{
  "input": "mfcc",
  "win_length": 400,
  "encoder_mlp_ratio": 3,
  "encoder_parallel_block": false,
  "encoder_positions": "sincos",
  "text_encoder_head_dim": 64,
  "beta2": 0.99,
  "beta1": 0.95,
  "eps": 1e-08,
  "one_sided": false,
  "gradient_centralization": true,
  "final_lr_fraction": 0
}
Rows from block 2 of the audio encoder, named by matrix and row number. Rows with one number belong to one attention dimension. Each number is 50 + 10 x the weight over its row's rms, rounded and kept within 0 to 99. All counts start at 0. After the name is the row's rms in percent of the matrix's.
# q: attention query, key and value (stacked) (encoder.blocks.2.attn.qkv.weight, 768x256, the q third), inputs 192-255
# k: attention query, key and value (stacked) (encoder.blocks.2.attn.qkv.weight, 768x256, the k third), inputs 192-255
q.47 095:61 36 62 54 51 46 50 54 41 45 44 62 36 39 53 42 41 53 49 33 55 43 36 37 36 57 51 49 43 41 46 37 40 47 42 55 27 44 60 49 59 45 36 47 39 57 48 37 40 55 31 28 35 47 46 34 41 68 30 51 38 70 57 30
k.47 104:56 43 57 60 50 57 35 48 52 58 46 53 36 43 47 43 44 58 48 53 37 47 54 42 51 49 68 39 44 25 50 56 38 56 50 45 45 72 45 43 55 69 47 57 52 47 62 62 63 46 38 49 49 56 52 45 49 52 25 47 57 53 43 54
q.48 097:54 43 40 62 39 33 37 55 34 31 43 58 55 42 40 47 58 53 39 43 43 53 45 58 53 42 39 47 38 48 43 60 53 52 47 56 52 44 48 38 49 38 57 54 29 42 48 46 45 35 57 38 44 33 73 58 67 42 58 47 50 58 45 46
k.48 112:53 47 51 36 37 49 42 39 52 40 49 46 42 41 52 53 43 57 44 55 47 69 43 50 49 55 36 51 59 42 69 67 47 67 63 50 50 51 35 58 51 61 59 50 39 71 44 48 50 51 53 64 56 53 41 51 63 45 50 44 37 46 56 66
q.49 087:56 54 46 48 66 38 28 56 49 34 60 33 67 56 52 46 38 46 69 47 40 47 63 52 46 62 42 61 54 48 38 64 70 42 52 55 50 43 51 56 34 64 53 55 37 66 47 54 62 37 58 57 58 46 59 53 58 52 21 46 42 66 62 42
k.49 097:50 40 43 59 32 59 60 43 36 56 55 47 37 67 67 49 42 48 52 50 44 36 50 28 66 56 55 33 49 57 53 46 54 54 48 53 49 42 36 40 58 50 60 52 60 55 59 46 51 46 52 51 61 49 49 53 44 59 58 44 56 41 35 55
q.50 094:55 64 46 57 42 52 66 71 72 47 64 42 73 50 35 44 50 56 49 38 38 48 50 47 34 49 46 67 43 50 46 57 29 47 53 35 69 39 43 45 69 62 63 46 38 43 71 68 45 50 54 48 48 60 44 52 48 54 45 54 54 57 58 45
k.50 110:60 45 35 40 65 52 49 49 50 62 35 43 45 29 42 53 34 55 49 50 51 40 48 41 53 53 49 57 42 54 57 54 62 43 45 57 45 59 60 41 57 51 46 43 49 46 50 62 48 54 50 49 52 41 62 41 39 58 43 50 51 57 44 56
q.51 093:68 49 42 39 41 58 73 53 53 41 31 53 57 45 49 68 32 62 43 46 48 49 42 36 46 39 45 56 45 57 55 49 69 38 56 45 47 34 78 53 43 51 60 56 45 58 47 49 64 73 44 57 51 29 55 38 70 49 47 52 47 51 56 58
k.51 099:53 42 62 45 33 56 39 42 42 58 52 60 41 55 59 56 48 44 47 52 56 61 71 62 38 51 46 65 45 40 58 34 39 58 52 47 46 51 47 49 43 38 39 47 62 51 49 58 59 70 52 45 49 53 48 52 47 55 28 37 52 48 57 53
q.52 090:43 42 55 35 41 47 52 56 53 50 61 54 53 57 39 65 45 60 64 56 54 44 48 45 61 64 49 48 69 51 45 59 64 59 71 44 43 62 48 57 52 50 55 31 49 37 53 39 60 65 56 38 61 54 42 41 39 47 48 41 47 58 50 46
k.52 086:47 43 36 59 53 58 51 50 44 42 57 43 45 50 54 50 56 62 44 61 50 45 62 68 47 52 44 41 50 42 46 50 49 48 50 35 35 49 42 29 56 47 52 48 42 60 60 51 63 61 54 50 64 36 48 63 36 48 41 38 65 38 42 24
q.53 101:45 44 35 56 32 63 44 50 59 37 50 59 51 50 33 39 48 50 60 43 57 60 44 55 63 34 52 69 69 59 56 50 63 45 46 52 39 72 57 43 41 62 48 63 47 63 52 41 47 51 32 46 44 53 36 59 60 56 41 41 37 25 47 48
k.53 109:70 62 34 45 46 44 47 47 38 58 39 41 45 33 46 48 61 64 63 48 53 65 53 63 51 38 44 63 55 40 39 45 41 57 60 59 48 51 58 56 36 54 40 61 50 46 50 49 53 46 59 49 54 46 49 38 67 47 38 42 31 35 70 50
q.54 092:61 54 57 43 44 77 37 26 40 49 56 51 59 43 50 35 55 45 36 63 42 59 58 49 66 52 54 46 69 62 44 57 58 31 71 47 40 70 46 57 48 50 67 43 34 66 58 38 48 39 56 31 64 70 51 46 54 47 58 45 66 50 58 58
k.54 102:54 58 51 68 54 50 43 39 43 65 47 49 40 48 33 42 48 40 38 29 44 45 40 52 59 56 51 36 41 33 64 48 61 52 58 53 63 52 50 60 56 47 50 42 46 52 57 44 49 48 45 60 56 46 61 65 55 56 56 67 27 57 61 42
q.55 094:61 66 31 39 61 50 47 50 50 50 49 27 51 53 45 55 46 32 45 49 43 42 43 58 63 65 46 49 45 53 53 49 46 48 41 39 44 50 59 38 35 51 49 59 31 48 40 38 42 43 61 37 57 33 55 60 50 52 55 53 50 34 56 62
k.55 103:35 55 49 59 36 53 64 55 40 51 59 51 77 53 54 55 65 44 54 36 61 49 51 33 36 49 39 63 47 40 64 42 49 55 48 41 50 56 33 57 35 63 45 49 58 45 57 56 32 45 35 39 53 53 44 59 34 50 66 47 47 40 54 59
q.56 091:64 54 73 62 36 60 44 66 53 58 48 48 34 70 52 48 58 58 38 48 44 50 43 45 58 50 43 50 54 70 37 68 39 65 55 25 52 35 46 55 44 51 51 56 42 42 45 63 41 37 38 36 67 67 41 39 44 39 53 52 39 49 28 54
k.56 093:54 26 60 54 54 37 49 59 51 42 43 47 54 61 47 46 45 49 53 40 42 51 51 40 58 54 59 64 60 49 41 55 33 44 37 57 42 50 48 62 52 41 42 68 65 27 54 59 49 45 49 45 52 47 48 52 50 60 41 58 47 67 54 38
q.57 100:50 51 66 57 61 55 58 41 42 63 43 51 58 44 58 46 47 58 59 53 40 64 53 49 58 45 48 51 58 43 14 50 46 46 44 65 44 57 46 29 47 55 48 48 47 52 64 44 53 55 55 59 51 48 42 59 52 37 33 50 56 52 46 49
k.57 109:43 60 44 54 55 56 53 53 50 29 61 56 36 30 59 46 51 67 55 57 52 56 54 47 35 48 63 54 53 56 46 51 61 39 38 56 55 36 48 40 43 42 52 53 48 65 41 62 46 44 52 46 40 49 48 55 41 55 56 44 58 46 32 53
q.58 094:51 47 49 46 35 45 45 48 54 67 46 45 51 64 55 35 56 51 39 66 50 48 71 49 47 65 58 33 53 48 42 43 32 60 51 61 65 52 25 53 47 28 54 53 71 28 47 60 33 61 44 54 53 60 50 52 44 43 49 65 51 46 53 35
k.58 105:42 47 44 57 53 44 44 64 68 55 50 51 59 32 38 33 51 44 46 63 35 49 40 24 57 45 59 49 63 64 49 48 47 44 51 72 45 44 60 58 63 36 52 41 52 49 51 58 66 44 54 56 56 47 41 40 47 51 48 41 35 39 43 56
q.59 092:64 47 46 41 51 35 58 70 62 52 57 35 49 42 60 39 50 70 51 42 61 40 47 66 51 69 54 55 45 44 55 62 34 59 46 50 57 53 40 55 71 60 58 51 58 43 63 49 57 56 56 57 55 52 56 50 50 46 44 53 44 43 48 57
k.59 104:50 51 48 44 59 63 63 56 57 49 51 47 60 41 32 65 58 43 54 51 29 57 33 45 59 56 56 70 54 51 53 41 47 39 42 60 29 59 53 40 41 34 55 45 43 64 42 42 66 36 47 45 60 47 55 61 52 56 45 49 46 41 34 59
q.60 106:46 50 52 48 54 42 43 47 50 61 48 49 45 47 41 41 61 45 51 55 51 55 54 38 57 39 50 39 58 35 47 51 56 67 36 39 70 54 33 50 40 56 60 39 53 44 67 55 40 49 41 41 40 52 55 50 41 48 52 55 49 47 54 60
k.60 103:57 50 43 44 36 23 45 45 51 62 54 60 54 51 39 54 65 36 52 46 48 57 37 54 56 42 61 50 73 46 36 49 49 48 64 41 61 49 54 46 61 40 62 40 53 42 56 37 55 47 47 61 51 56 44 36 46 49 40 42 44 61 61 59
q.61 098:61 51 52 39 46 56 57 42 57 45 41 58 67 61 51 48 42 22 38 50 41 65 39 64 60 55 50 47 48 40 46 50 56 50 61 46 50 41 55 68 43 56 51 72 29 58 65 58 64 44 43 46 33 53 54 58 58 59 45 59 39 47 56 53
k.61 106:42 38 42 45 47 45 56 54 49 44 47 64 55 51 38 28 54 63 45 64 50 58 59 44 57 54 65 58 42 68 53 45 30 56 64 53 66 47 49 68 68 59 35 56 50 69 57 54 69 38 47 73 53 48 46 62 44 44 55 52 46 47 48 48
q.62 100:43 57 58 43 47 51 51 50 46 50 56 45 54 35 62 61 59 37 60 52 52 39 53 57 45 48 51 47 39 46 54 34 32 56 48 49 38 41 39 45 41 61 45 56 34 49 40 51 61 54 50 57 53 57 42 55 54 49 60 55 44 59 58 52
k.62 109:43 48 50 57 52 61 55 37 44 62 44 61 45 45 65 54 48 56 43 54 48 56 47 57 67 45 63 44 35 58 66 42 67 58 60 45 56 66 53 40 52 71 43 31 47 50 46 49 39 54 47 48 60 46 51 57 39 48 55 53 57 53 54 44
q.63 094:51 38 66 46 49 54 52 53 40 57 61 54 56 51 51 54 37 53 51 51 53 42 50 52 51 48 64 37 41 50 38 34 60 54 54 43 58 38 57 41 57 55 51 46 48 57 36 44 48 71 52 52 36 51 48 49 52 63 50 47 63 60 59 58
k.63 104:51 48 47 44 52 58 27 54 46 32 55 41 38 49 58 43 49 55 53 47 48 46 40 53 52 50 39 51 53 50 44 69 56 41 51 41 47 64 58 46 56 57 43 54 55 51 53 59 21 49 45 48 48 44 68 51 54 48 36 60 48 63 52 67
q.64 104:57 67 47 48 65 54 59 37 64 57 49 61 42 66 34 39 51 45 49 57 25 50 55 28 43 72 58 45 51 46 57 48 39 50 54 57 42 40 53 55 41 47 35 50 57 51 52 52 59 38 58 55 59 37 37 52 59 41 49 40 54 50 32 46
k.64 093:52 34 31 57 47 52 41 37 33 41 70 56 33 52 51 34 42 42 59 54 61 56 43 58 56 55 25 58 45 40 48 60 48 51 61 63 56 45 40 41 54 33 48 37 43 35 36 43 60 57 32 47 53 55 51 63 59 55 57 46 42 62 46 61
q.65 107:48 59 54 47 67 53 50 56 53 60 54 43 49 28 46 46 51 58 47 40 56 34 32 46 52 50 58 51 38 39 44 61 51 58 48 47 63 59 56 60 66 50 44 63 48 61 48 53 34 38 46 53 58 76 64 45 46 68 68 41 42 59 48 49
k.65 102:45 46 57 49 55 46 46 47 34 53 44 37 43 49 53 53 68 41 43 41 72 43 61 49 55 62 40 29 45 62 51 33 30 47 24 45 54 47 42 47 51 46 55 40 44 51 61 53 54 58 50 64 54 40 38 68 53 58 51 49 66 54 54 56
q.66 091:28 61 53 45 51 48 44 44 56 61 44 45 43 52 48 61 42 38 51 36 52 49 50 34 52 44 55 56 40 56 44 70 36 52 40 39 56 27 37 61 54 62 60 51 55 50 70 41 52 54 52 52 49 61 42 54 73 72 59 61 24 44 49 56
k.66 092:66 47 50 42 40 47 48 61 29 36 62 70 64 58 67 43 58 59 45 58 53 57 63 43 33 48 42 65 40 43 58 43 57 43 54 38 49 72 43 56 57 41 34 46 41 50 46 54 46 42 50 38 51 33 44 46 51 52 39 53 45 44 41 29
q.67 106:42 41 63 66 34 36 57 48 57 64 58 62 57 57 59 41 45 71 51 38 54 53 47 52 54 51 60 36 48 39 57 58 45 50 47 49 64 52 43 51 58 61 53 41 44 54 52 54 57 54 26 54 46 38 52 41 56 49 56 52 53 44 56 55
k.67 099:51 57 49 45 45 43 45 45 42 55 61 56 39 49 44 55 52 55 44 48 61 45 53 53 31 43 56 47 62 55 47 43 53 59 44 53 44 46 42 51 38 51 47 51 61 57 32 43 45 49 47 49 46 54 32 55 48 25 53 36 51 66 34 49
q.68 100:55 34 53 47 55 35 52 43 50 45 60 43 69 41 40 46 43 42 52 61 48 54 52 32 44 52 49 46 42 56 49 45 47 45 56 55 46 58 47 61 45 57 34 49 70 45 37 44 68 40 51 40 41 58 42 40 57 36 51 45 46 51 72 52
k.68 098:46 53 53 45 54 52 52 30 38 56 39 46 46 52 36 43 63 36 54 51 30 66 56 46 42 60 39 39 43 35 46 45 38 41 42 47 45 36 55 58 50 48 45 54 44 61 39 39 41 58 48 39 49 67 36 65 38 35 58 54 52 19 39 64
q.69 103:42 41 46 55 45 57 29 63 48 53 42 60 42 56 56 60 47 57 44 43 58 57 67 40 58 40 45 50 53 38 55 58 51 52 35 49 53 65 54 38 37 62 63 44 54 61 47 56 50 55 55 33 50 50 46 47 38 40 45 54 54 48 48 42
k.69 096:51 45 53 27 66 36 40 67 68 50 55 73 46 45 43 40 20 43 48 52 49 43 50 57 45 71 60 50 63 62 44 40 47 58 38 55 51 29 63 45 69 44 47 63 46 56 56 68 50 45 48 48 57 60 42 32 54 37 38 42 34 35 58 45
q.70 114:49 53 56 53 57 65 49 48 47 38 58 54 51 50 46 58 57 39 29 54 48 38 52 60 53 52 54 61 51 45 34 73 65 45 61 56 53 65 59 42 39 54 50 52 55 32 53 51 32 41 46 54 58 71 47 41 44 54 58 46 46 51 52 62
k.70 097:39 49 35 40 57 47 43 51 42 28 50 48 54 56 56 58 51 58 68 45 52 60 62 31 50 49 49 45 52 45 62 68 52 49 48 53 40 34 44 21 47 45 67 40 62 42 42 38 43 49 44 58 44 54 53 44 36 49 41 47 51 56 39 37
q.71 110:26 59 54 48 48 55 51 36 55 59 44 51 58 47 49 40 57 51 47 36 44 47 43 56 46 46 47 52 39 61 48 60 61 56 57 49 29 63 49 44 46 49 37 46 41 47 44 61 40 47 52 53 40 55 56 55 47 61 51 33 56 38 52 44
k.71 097:43 42 49 39 54 69 42 65 44 40 37 50 57 60 54 49 36 53 54 59 56 55 70 41 46 53 48 56 59 52 60 59 53 30 51 47 63 41 47 55 53 55 52 61 48 50 49 46 56 39 50 60 47 57 52 42 37 66 46 52 31 27 41 59
q.72 101:35 57 47 59 45 71 41 44 38 48 41 39 49 62 57 59 74 26 55 58 55 18 49 67 54 60 48 58 67 37 37 54 49 44 49 48 57 36 67 49 52 58 64 51 56 44 60 48 41 37 57 39 52 66 80 57 44 62 68 61 70 50 48 48
k.72 090:54 56 48 68 64 48 60 44 60 55 70 39 51 44 49 40 37 55 60 68 45 58 66 57 48 58 41 49 60 71 42 48 43 48 48 47 63 45 54 53 57 47 41 55 50 61 45 53 53 52 34 46 47 46 59 51 56 70 51 37 38 25 76 43
q.73 096:52 45 56 63 46 49 54 41 35 69 49 56 43 47 44 57 52 57 59 49 47 56 44 47 51 48 55 61 22 57 48 53 36 30 51 38 31 34 50 41 40 49 56 57 60 77 57 32 48 30 61 56 62 46 36 56 62 51 52 46 55 78 55 44
k.73 098:59 51 62 47 50 46 61 51 32 52 64 37 51 68 56 60 67 56 59 43 51 54 54 50 52 53 48 44 63 41 46 54 63 62 55 47 74 64 35 45 33 45 66 72 44 43 57 37 68 43 45 33 51 38 33 57 44 56 50 47 46 41 59 48
q.74 095:45 43 48 57 50 61 35 47 62 37 48 62 50 57 53 40 35 52 55 54 50 56 53 53 58 51 36 53 39 61 46 42 30 58 49 81 64 33 49 33 51 43 54 33 53 58 55 53 32 46 40 52 51 55 61 59 49 51 54 58 45 62 48 57
k.74 084:69 64 39 48 38 25 50 63 48 38 46 58 49 34 54 38 38 59 44 55 58 57 50 48 31 51 51 40 35 76 51 51 53 39 35 29 66 67 54 56 59 56 50 51 54 35 60 34 59 54 50 52 45 38 73 61 35 51 53 49 39 49 52 45
q.75 092:52 40 50 51 54 53 46 41 39 77 44 74 55 57 48 49 62 42 53 52 45 68 54 57 47 61 58 49 49 43 61 43 44 40 39 54 46 38 49 40 44 54 63 43 56 43 58 53 45 48 59 72 45 38 45 50 65 53 48 36 53 47 46 47
k.75 087:48 51 38 51 47 50 59 43 63 33 62 39 30 59 51 61 49 58 52 67 54 56 44 46 54 59 48 57 44 61 60 76 53 49 38 53 52 41 36 43 50 45 50 59 56 38 45 45 57 39 49 49 41 45 61 49 46 52 57 33 42 46 61 69
q.76 093:42 55 58 44 50 40 58 52 65 44 55 44 60 39 65 51 36 48 58 50 59 52 38 37 49 41 66 61 39 52 36 58 59 46 35 68 45 54 46 62 46 46 42 43 56 50 43 40 53 50 55 55 57 34 34 58 63 47 48 45 38 44 63 50
k.76 087:41 53 47 55 47 40 62 39 41 56 22 58 61 46 45 50 33 67 41 51 53 47 55 39 63 49 41 54 51 43 51 53 33 58 35 35 49 44 55 58 37 47 52 38 25 45 62 59 47 43 43 60 52 51 45 44 37 44 45 58 40 54 58 52
q.77 090:55 45 57 48 47 38 67 48 28 62 39 59 45 55 66 44 46 62 46 56 52 56 56 55 74 68 38 33 63 68 53 47 50 42 54 44 57 49 52 32 54 38 50 40 47 42 41 48 54 38 45 39 48 58 54 70 48 40 51 45 37 37 48 36
k.77 083:61 48 54 52 34 46 46 48 36 45 48 35 52 60 51 53 73 48 53 48 58 53 38 61 48 51 71 49 41 43 38 31 61 45 74 63 53 76 55 47 55 44 48 51 52 34 50 57 47 61 48 41 48 56 60 46 44 60 48 51 53 53 51 42
q.78 108:62 50 40 57 73 41 38 49 51 48 63 33 44 41 58 38 45 39 38 47 41 56 48 76 51 43 53 41 54 48 33 53 65 50 55 65 50 33 44 58 51 39 57 72 48 41 53 62 51 58 61 42 45 44 84 30 34 47 53 45 50 60 40 45
k.78 111:58 47 46 56 69 55 29 52 48 63 39 52 62 45 58 55 20 67 33 46 59 44 41 57 60 49 51 62 43 63 36 61 46 49 46 56 59 56 51 53 47 47 43 48 56 38 45 53 50 60 46 51 65 66 47 46 55 58 41 39 41 34 63 40
q.79 104:65 64 41 72 61 54 34 39 62 44 41 56 38 61 50 45 46 49 50 59 43 64 41 69 42 60 58 72 44 61 59 64 34 29 38 49 44 46 50 58 65 50 45 46 35 55 33 47 54 46 47 47 60 53 69 62 51 46 51 52 60 50 45 35
k.79 095:49 42 52 55 53 48 58 64 37 47 47 53 49 43 57 59 60 59 55 43 55 47 42 57 44 31 50 59 51 35 43 57 46 59 69 61 39 73 40 61 39 41 42 56 46 62 47 54 47 52 60 46 49 64 74 53 53 65 40 44 58 57 38 38
q.80 098:53 52 53 40 47 29 48 63 52 41 65 49 48 38 57 67 48 55 50 40 52 60 56 46 46 57 41 53 36 67 43 48 36 39 51 55 38 43 48 66 55 62 48 43 44 38 35 64 56 54 47 56 46 49 49 46 52 39 58 42 56 59 49 46
k.80 092:54 72 57 62 48 55 29 55 37 55 44 39 59 46 57 80 56 61 63 60 54 46 50 30 48 60 54 49 39 33 55 60 55 35 47 47 50 49 61 69 33 57 57 43 44 66 40 47 49 65 38 38 61 55 43 44 56 51 55 29 29 67 46 45
q.81 098:53 39 37 52 51 55 52 69 49 45 36 62 68 54 59 47 52 57 42 57 55 47 40 52 55 50 51 46 60 49 42 63 65 41 24 70 35 59 38 44 50 42 55 39 71 50 55 57 37 40 39 69 50 53 52 47 38 50 43 38 39 39 49 38
k.81 101:34 30 49 51 63 50 53 53 33 54 52 51 50 42 37 64 54 63 36 47 64 48 46 40 38 44 49 19 41 42 51 53 41 43 54 52 26 54 41 59 61 33 51 52 42 42 47 43 55 36 63 58 63 55 59 56 39 62 47 61 63 45 52 39
q.82 096:48 38 52 49 42 61 47 31 53 52 49 54 49 44 51 48 51 31 44 45 54 61 63 42 58 46 65 64 62 38 29 63 33 49 47 45 47 62 47 50 42 43 61 57 61 53 60 44 55 54 43 51 44 54 54 49 36 50 50 34 53 51 44 51
k.82 090:42 46 60 42 45 46 49 50 38 67 52 49 64 30 41 45 57 44 57 45 45 44 66 60 52 55 52 36 62 47 53 53 49 49 43 71 45 35 43 41 49 37 37 38 55 59 43 69 60 39 56 52 45 64 51 48 59 46 50 32 62 68 48 52
q.83 095:46 40 63 51 51 52 47 50 74 58 53 33 61 34 42 36 55 52 55 33 53 48 47 53 46 52 40 52 34 40 39 26 50 46 50 49 47 45 43 46 52 47 51 59 39 46 37 37 48 37 41 41 53 50 72 43 70 48 56 52 38 56 45 46
k.83 094:42 49 48 56 45 51 47 50 53 47 40 53 42 58 48 41 47 21 36 49 50 57 72 53 47 64 54 44 29 35 50 58 41 38 36 41 48 57 51 40 39 41 54 66 46 54 57 54 42 54 62 44 49 75 47 31 61 50 60 70 42 42 43 48
q.84 096:45 67 42 42 33 44 59 46 43 43 58 45 46 46 37 39 55 45 42 42 43 47 50 40 34 30 51 49 54 45 39 59 56 36 39 38 61 63 58 42 40 64 42 58 61 42 37 66 53 46 49 39 43 61 40 54 56 62 40 57 46 53 54 50
k.84 095:45 33 50 44 58 60 52 67 56 60 34 56 52 51 38 66 53 64 57 43 47 49 78 34 40 41 47 40 71 54 49 40 61 54 57 60 28 47 48 50 60 37 46 33 65 64 41 37 41 65 44 56 44 55 48 41 61 45 45 62 45 55 40 47
q.85 099:51 63 46 65 55 38 33 37 57 45 42 42 56 59 59 46 65 50 44 53 46 47 75 49 60 53 55 56 64 50 40 36 58 49 47 55 53 43 54 32 67 57 45 33 53 54 39 57 67 62 55 56 56 45 43 49 46 44 43 65 63 49 41 64
k.85 088:53 48 39 48 55 58 50 66 43 50 49 41 51 37 44 45 49 45 43 55 35 52 62 38 44 54 57 48 61 67 50 66 44 52 56 61 32 69 57 54 56 51 51 40 26 49 40 56 50 69 38 78 68 53 57 47 37 49 35 26 58 51 61 59
q.86 100:61 36 48 56 54 58 51 48 61 35 43 52 72 54 53 43 43 51 40 61 42 60 51 29 57 50 49 56 49 39 41 51 57 58 43 56 50 60 53 46 67 39 53 57 55 62 41 48 45 30 72 62 48 70 39 49 26 42 55 46 42 55 48 55
k.86 092:48 60 54 46 46 26 45 41 34 66 51 35 54 38 52 62 61 42 41 74 58 37 48 46 73 69 51 45 67 45 60 65 57 50 43 24 49 46 44 39 50 57 64 43 56 29 58 52 46 40 34 37 38 60 51 63 63 44 47 49 42 42 53 62
q.87 098:32 42 40 35 67 44 44 49 54 61 50 40 46 62 42 52 45 54 59 54 61 42 48 62 67 40 54 55 63 42 69 52 63 56 53 40 57 45 45 41 63 43 34 43 56 56 49 46 51 46 65 57 53 47 45 64 34 61 66 64 32 45 43 49
k.87 095:37 42 40 49 58 37 41 37 63 52 48 44 55 56 42 53 49 59 36 24 57 48 40 45 43 43 56 52 67 42 43 42 60 54 44 61 53 39 41 59 53 68 41 50 61 68 25 52 52 35 45 59 44 58 48 38 63 31 31 48 46 56 64 53
q.88 099:54 55 50 28 56 47 45 61 51 41 37 48 44 59 46 72 51 67 46 38 59 50 40 55 56 52 46 39 59 49 35 64 44 28 41 41 50 66 45 45 65 60 61 58 45 40 50 42 41 64 58 45 48 59 43 63 34 61 38 47 47 39 38 51
k.88 094:37 51 55 47 38 33 40 47 63 64 44 57 59 50 55 45 49 58 45 50 52 58 55 58 45 59 29 54 56 41 57 57 55 60 46 43 48 43 46 52 31 59 48 58 44 45 56 52 53 45 47 59 49 51 22 38 60 35 35 51 26 56 51 42
q.89 102:52 57 70 44 66 42 44 54 68 62 24 43 50 64 38 62 50 49 44 50 44 51 49 51 49 36 46 45 56 57 32 51 47 34 51 36 42 53 39 48 51 53 59 41 53 57 57 58 50 54 63 69 54 53 67 51 70 45 57 42 54 61 58 53
k.89 095:57 49 55 47 41 48 27 58 44 42 63 60 57 54 52 59 64 57 48 53 55 39 46 63 49 49 66 61 47 56 63 28 62 50 66 36 56 55 48 45 43 51 50 48 36 50 54 44 57 42 36 34 52 48 51 38 46 65 54 45 45 65 47 48
q.90 088:61 61 38 51 55 34 52 52 52 49 37 56 44 50 38 52 47 39 58 59 25 55 56 41 33 69 43 38 61 47 51 50 50 65 55 40 55 52 40 55 51 50 50 65 59 48 59 37 32 39 57 67 55 59 52 67 46 63 47 58 23 47 54 41
k.90 085:57 43 55 50 44 61 77 32 52 24 63 64 59 54 66 61 60 44 50 60 49 45 41 66 53 52 56 55 50 55 68 50 45 33 52 62 43 51 61 46 46 48 41 31 51 53 40 55 72 57 34 48 59 57 68 42 63 41 60 51 60 41 50 61
q.91 104:69 63 37 43 53 45 51 70 35 54 27 32 45 50 50 58 49 35 39 39 44 46 51 57 45 49 44 36 52 55 54 58 38 26 49 43 44 56 43 42 42 44 64 39 33 60 52 40 53 56 53 33 51 38 57 58 35 57 62 45 37 59 53 48
k.91 099:46 44 43 41 42 56 52 50 72 40 60 51 51 52 46 48 30 61 45 51 34 44 47 64 45 43 53 45 53 47 36 38 55 42 57 47 40 44 56 33 61 29 47 47 36 52 55 57 61 43 57 30 53 63 39 54 33 49 30 36 50 38 62 64
q.92 087:42 45 54 50 50 31 41 49 55 60 57 23 40 51 48 58 55 56 38 44 61 40 45 49 62 47 60 59 63 31 50 53 55 52 42 43 48 59 43 50 55 74 63 54 38 43 48 57 44 41 63 58 40 70 58 39 41 50 43 52 39 45 48 43
k.92 079:48 50 51 48 49 46 70 56 56 54 45 37 65 62 47 46 39 40 48 57 35 47 52 39 47 51 64 51 57 40 39 33 64 49 59 30 54 59 44 57 55 66 46 52 50 63 50 61 49 56 41 56 60 58 29 52 50 52 44 53 57 30 42 58
q.93 105:40 62 45 56 52 50 52 47 47 54 63 42 60 45 42 59 34 59 50 51 56 48 40 61 47 43 46 55 34 46 44 65 41 43 29 45 60 54 49 47 52 29 42 64 77 47 50 41 56 58 39 49 53 39 58 41 73 67 57 48 59 64 50 38
k.93 096:56 57 52 64 43 61 60 58 37 46 55 43 48 38 43 58 41 44 38 46 36 38 60 48 46 43 43 41 50 38 42 40 65 54 53 42 45 58 52 55 38 79 32 50 47 52 52 63 38 49 41 40 48 51 53 53 66 48 53 64 48 63 38 37
q.94 099:68 65 47 49 54 44 61 47 64 70 55 65 39 54 34 42 51 48 50 48 56 48 53 53 50 43 50 55 62 52 49 61 56 53 57 56 41 38 46 33 42 46 49 58 27 68 66 39 63 56 60 47 47 40 48 47 47 33 41 43 52 51 40 35
k.94 091:54 42 44 51 38 51 71 36 43 46 51 48 74 54 29 48 33 35 57 55 55 43 57 58 60 34 28 49 83 48 54 70 50 25 42 49 58 51 51 44 48 49 57 53 43 39 45 54 58 43 61 55 54 51 51 51 68 36 29 33 40 59 55 51
q.95 106:69 58 52 37 44 41 52 64 33 75 53 65 44 46 45 52 48 58 55 74 49 42 52 49 54 51 44 49 52 44 61 44 60 62 51 51 54 71 53 49 62 48 67 55 48 32 52 56 54 40 55 59 51 31 41 48 32 50 46 37 31 68 36 62
k.95 095:51 40 55 53 66 33 32 36 40 39 48 56 59 64 46 25 39 51 55 35 57 42 65 55 54 50 51 70 51 39 46 66 50 44 49 59 64 39 47 38 43 44 47 48 43 48 52 49 58 56 57 48 50 35 41 63 44 41 51 55 59 61 53 58
q.96 106:69 48 44 51 44 49 65 66 42 49 73 56 53 68 73 45 41 59 44 48 42 63 47 58 47 49 40 56 44 61 40 64 42 43 37 57 49 53 48 52 47 40 57 38 46 56 49 44 52 41 35 75 39 33 36 41 28 67 60 32 43 39 45 19
k.96 103:65 45 54 46 65 45 40 53 41 59 50 55 49 53 46 60 30 40 57 41 51 51 59 58 47 41 47 41 59 53 55 47 57 48 53 57 43 45 65 47 58 44 38 69 54 55 52 49 43 44 69 33 60 40 67 50 46 37 42 51 55 56 51 45
q.97 090:37 63 50 52 75 49 55 66 62 64 59 72 44 59 47 69 56 44 52 37 50 52 56 60 49 50 48 46 77 41 52 44 45 55 51 39 49 55 50 47 46 78 60 42 51 52 43 52 38 42 38 43 49 54 54 56 56 37 39 47 56 53 50 53
k.97 082:60 51 54 22 32 33 43 54 60 31 57 55 55 46 38 34 36 54 49 51 58 47 29 40 46 38 68 60 51 52 36 44 65 37 31 39 36 39 54 43 54 38 44 47 53 65 37 41 51 51 39 61 53 52 61 56 43 54 50 52 36 45 42 56
q.98 106:47 54 42 39 32 43 54 39 51 37 35 52 54 40 37 48 45 65 54 48 46 53 58 34 46 44 49 63 38 54 58 48 45 60 50 56 29 59 47 52 33 57 42 55 37 48 44 64 46 29 57 51 45 55 51 45 50 62 51 50 37 52 64 49
k.98 099:52 53 50 42 48 57 51 45 54 38 41 59 46 48 47 45 63 62 56 42 50 56 57 51 51 41 47 50 48 37 50 35 44 45 58 52 43 48 50 61 50 39 43 32 44 59 51 40 43 55 65 52 35 46 57 50 33 44 55 62 70 49 48 29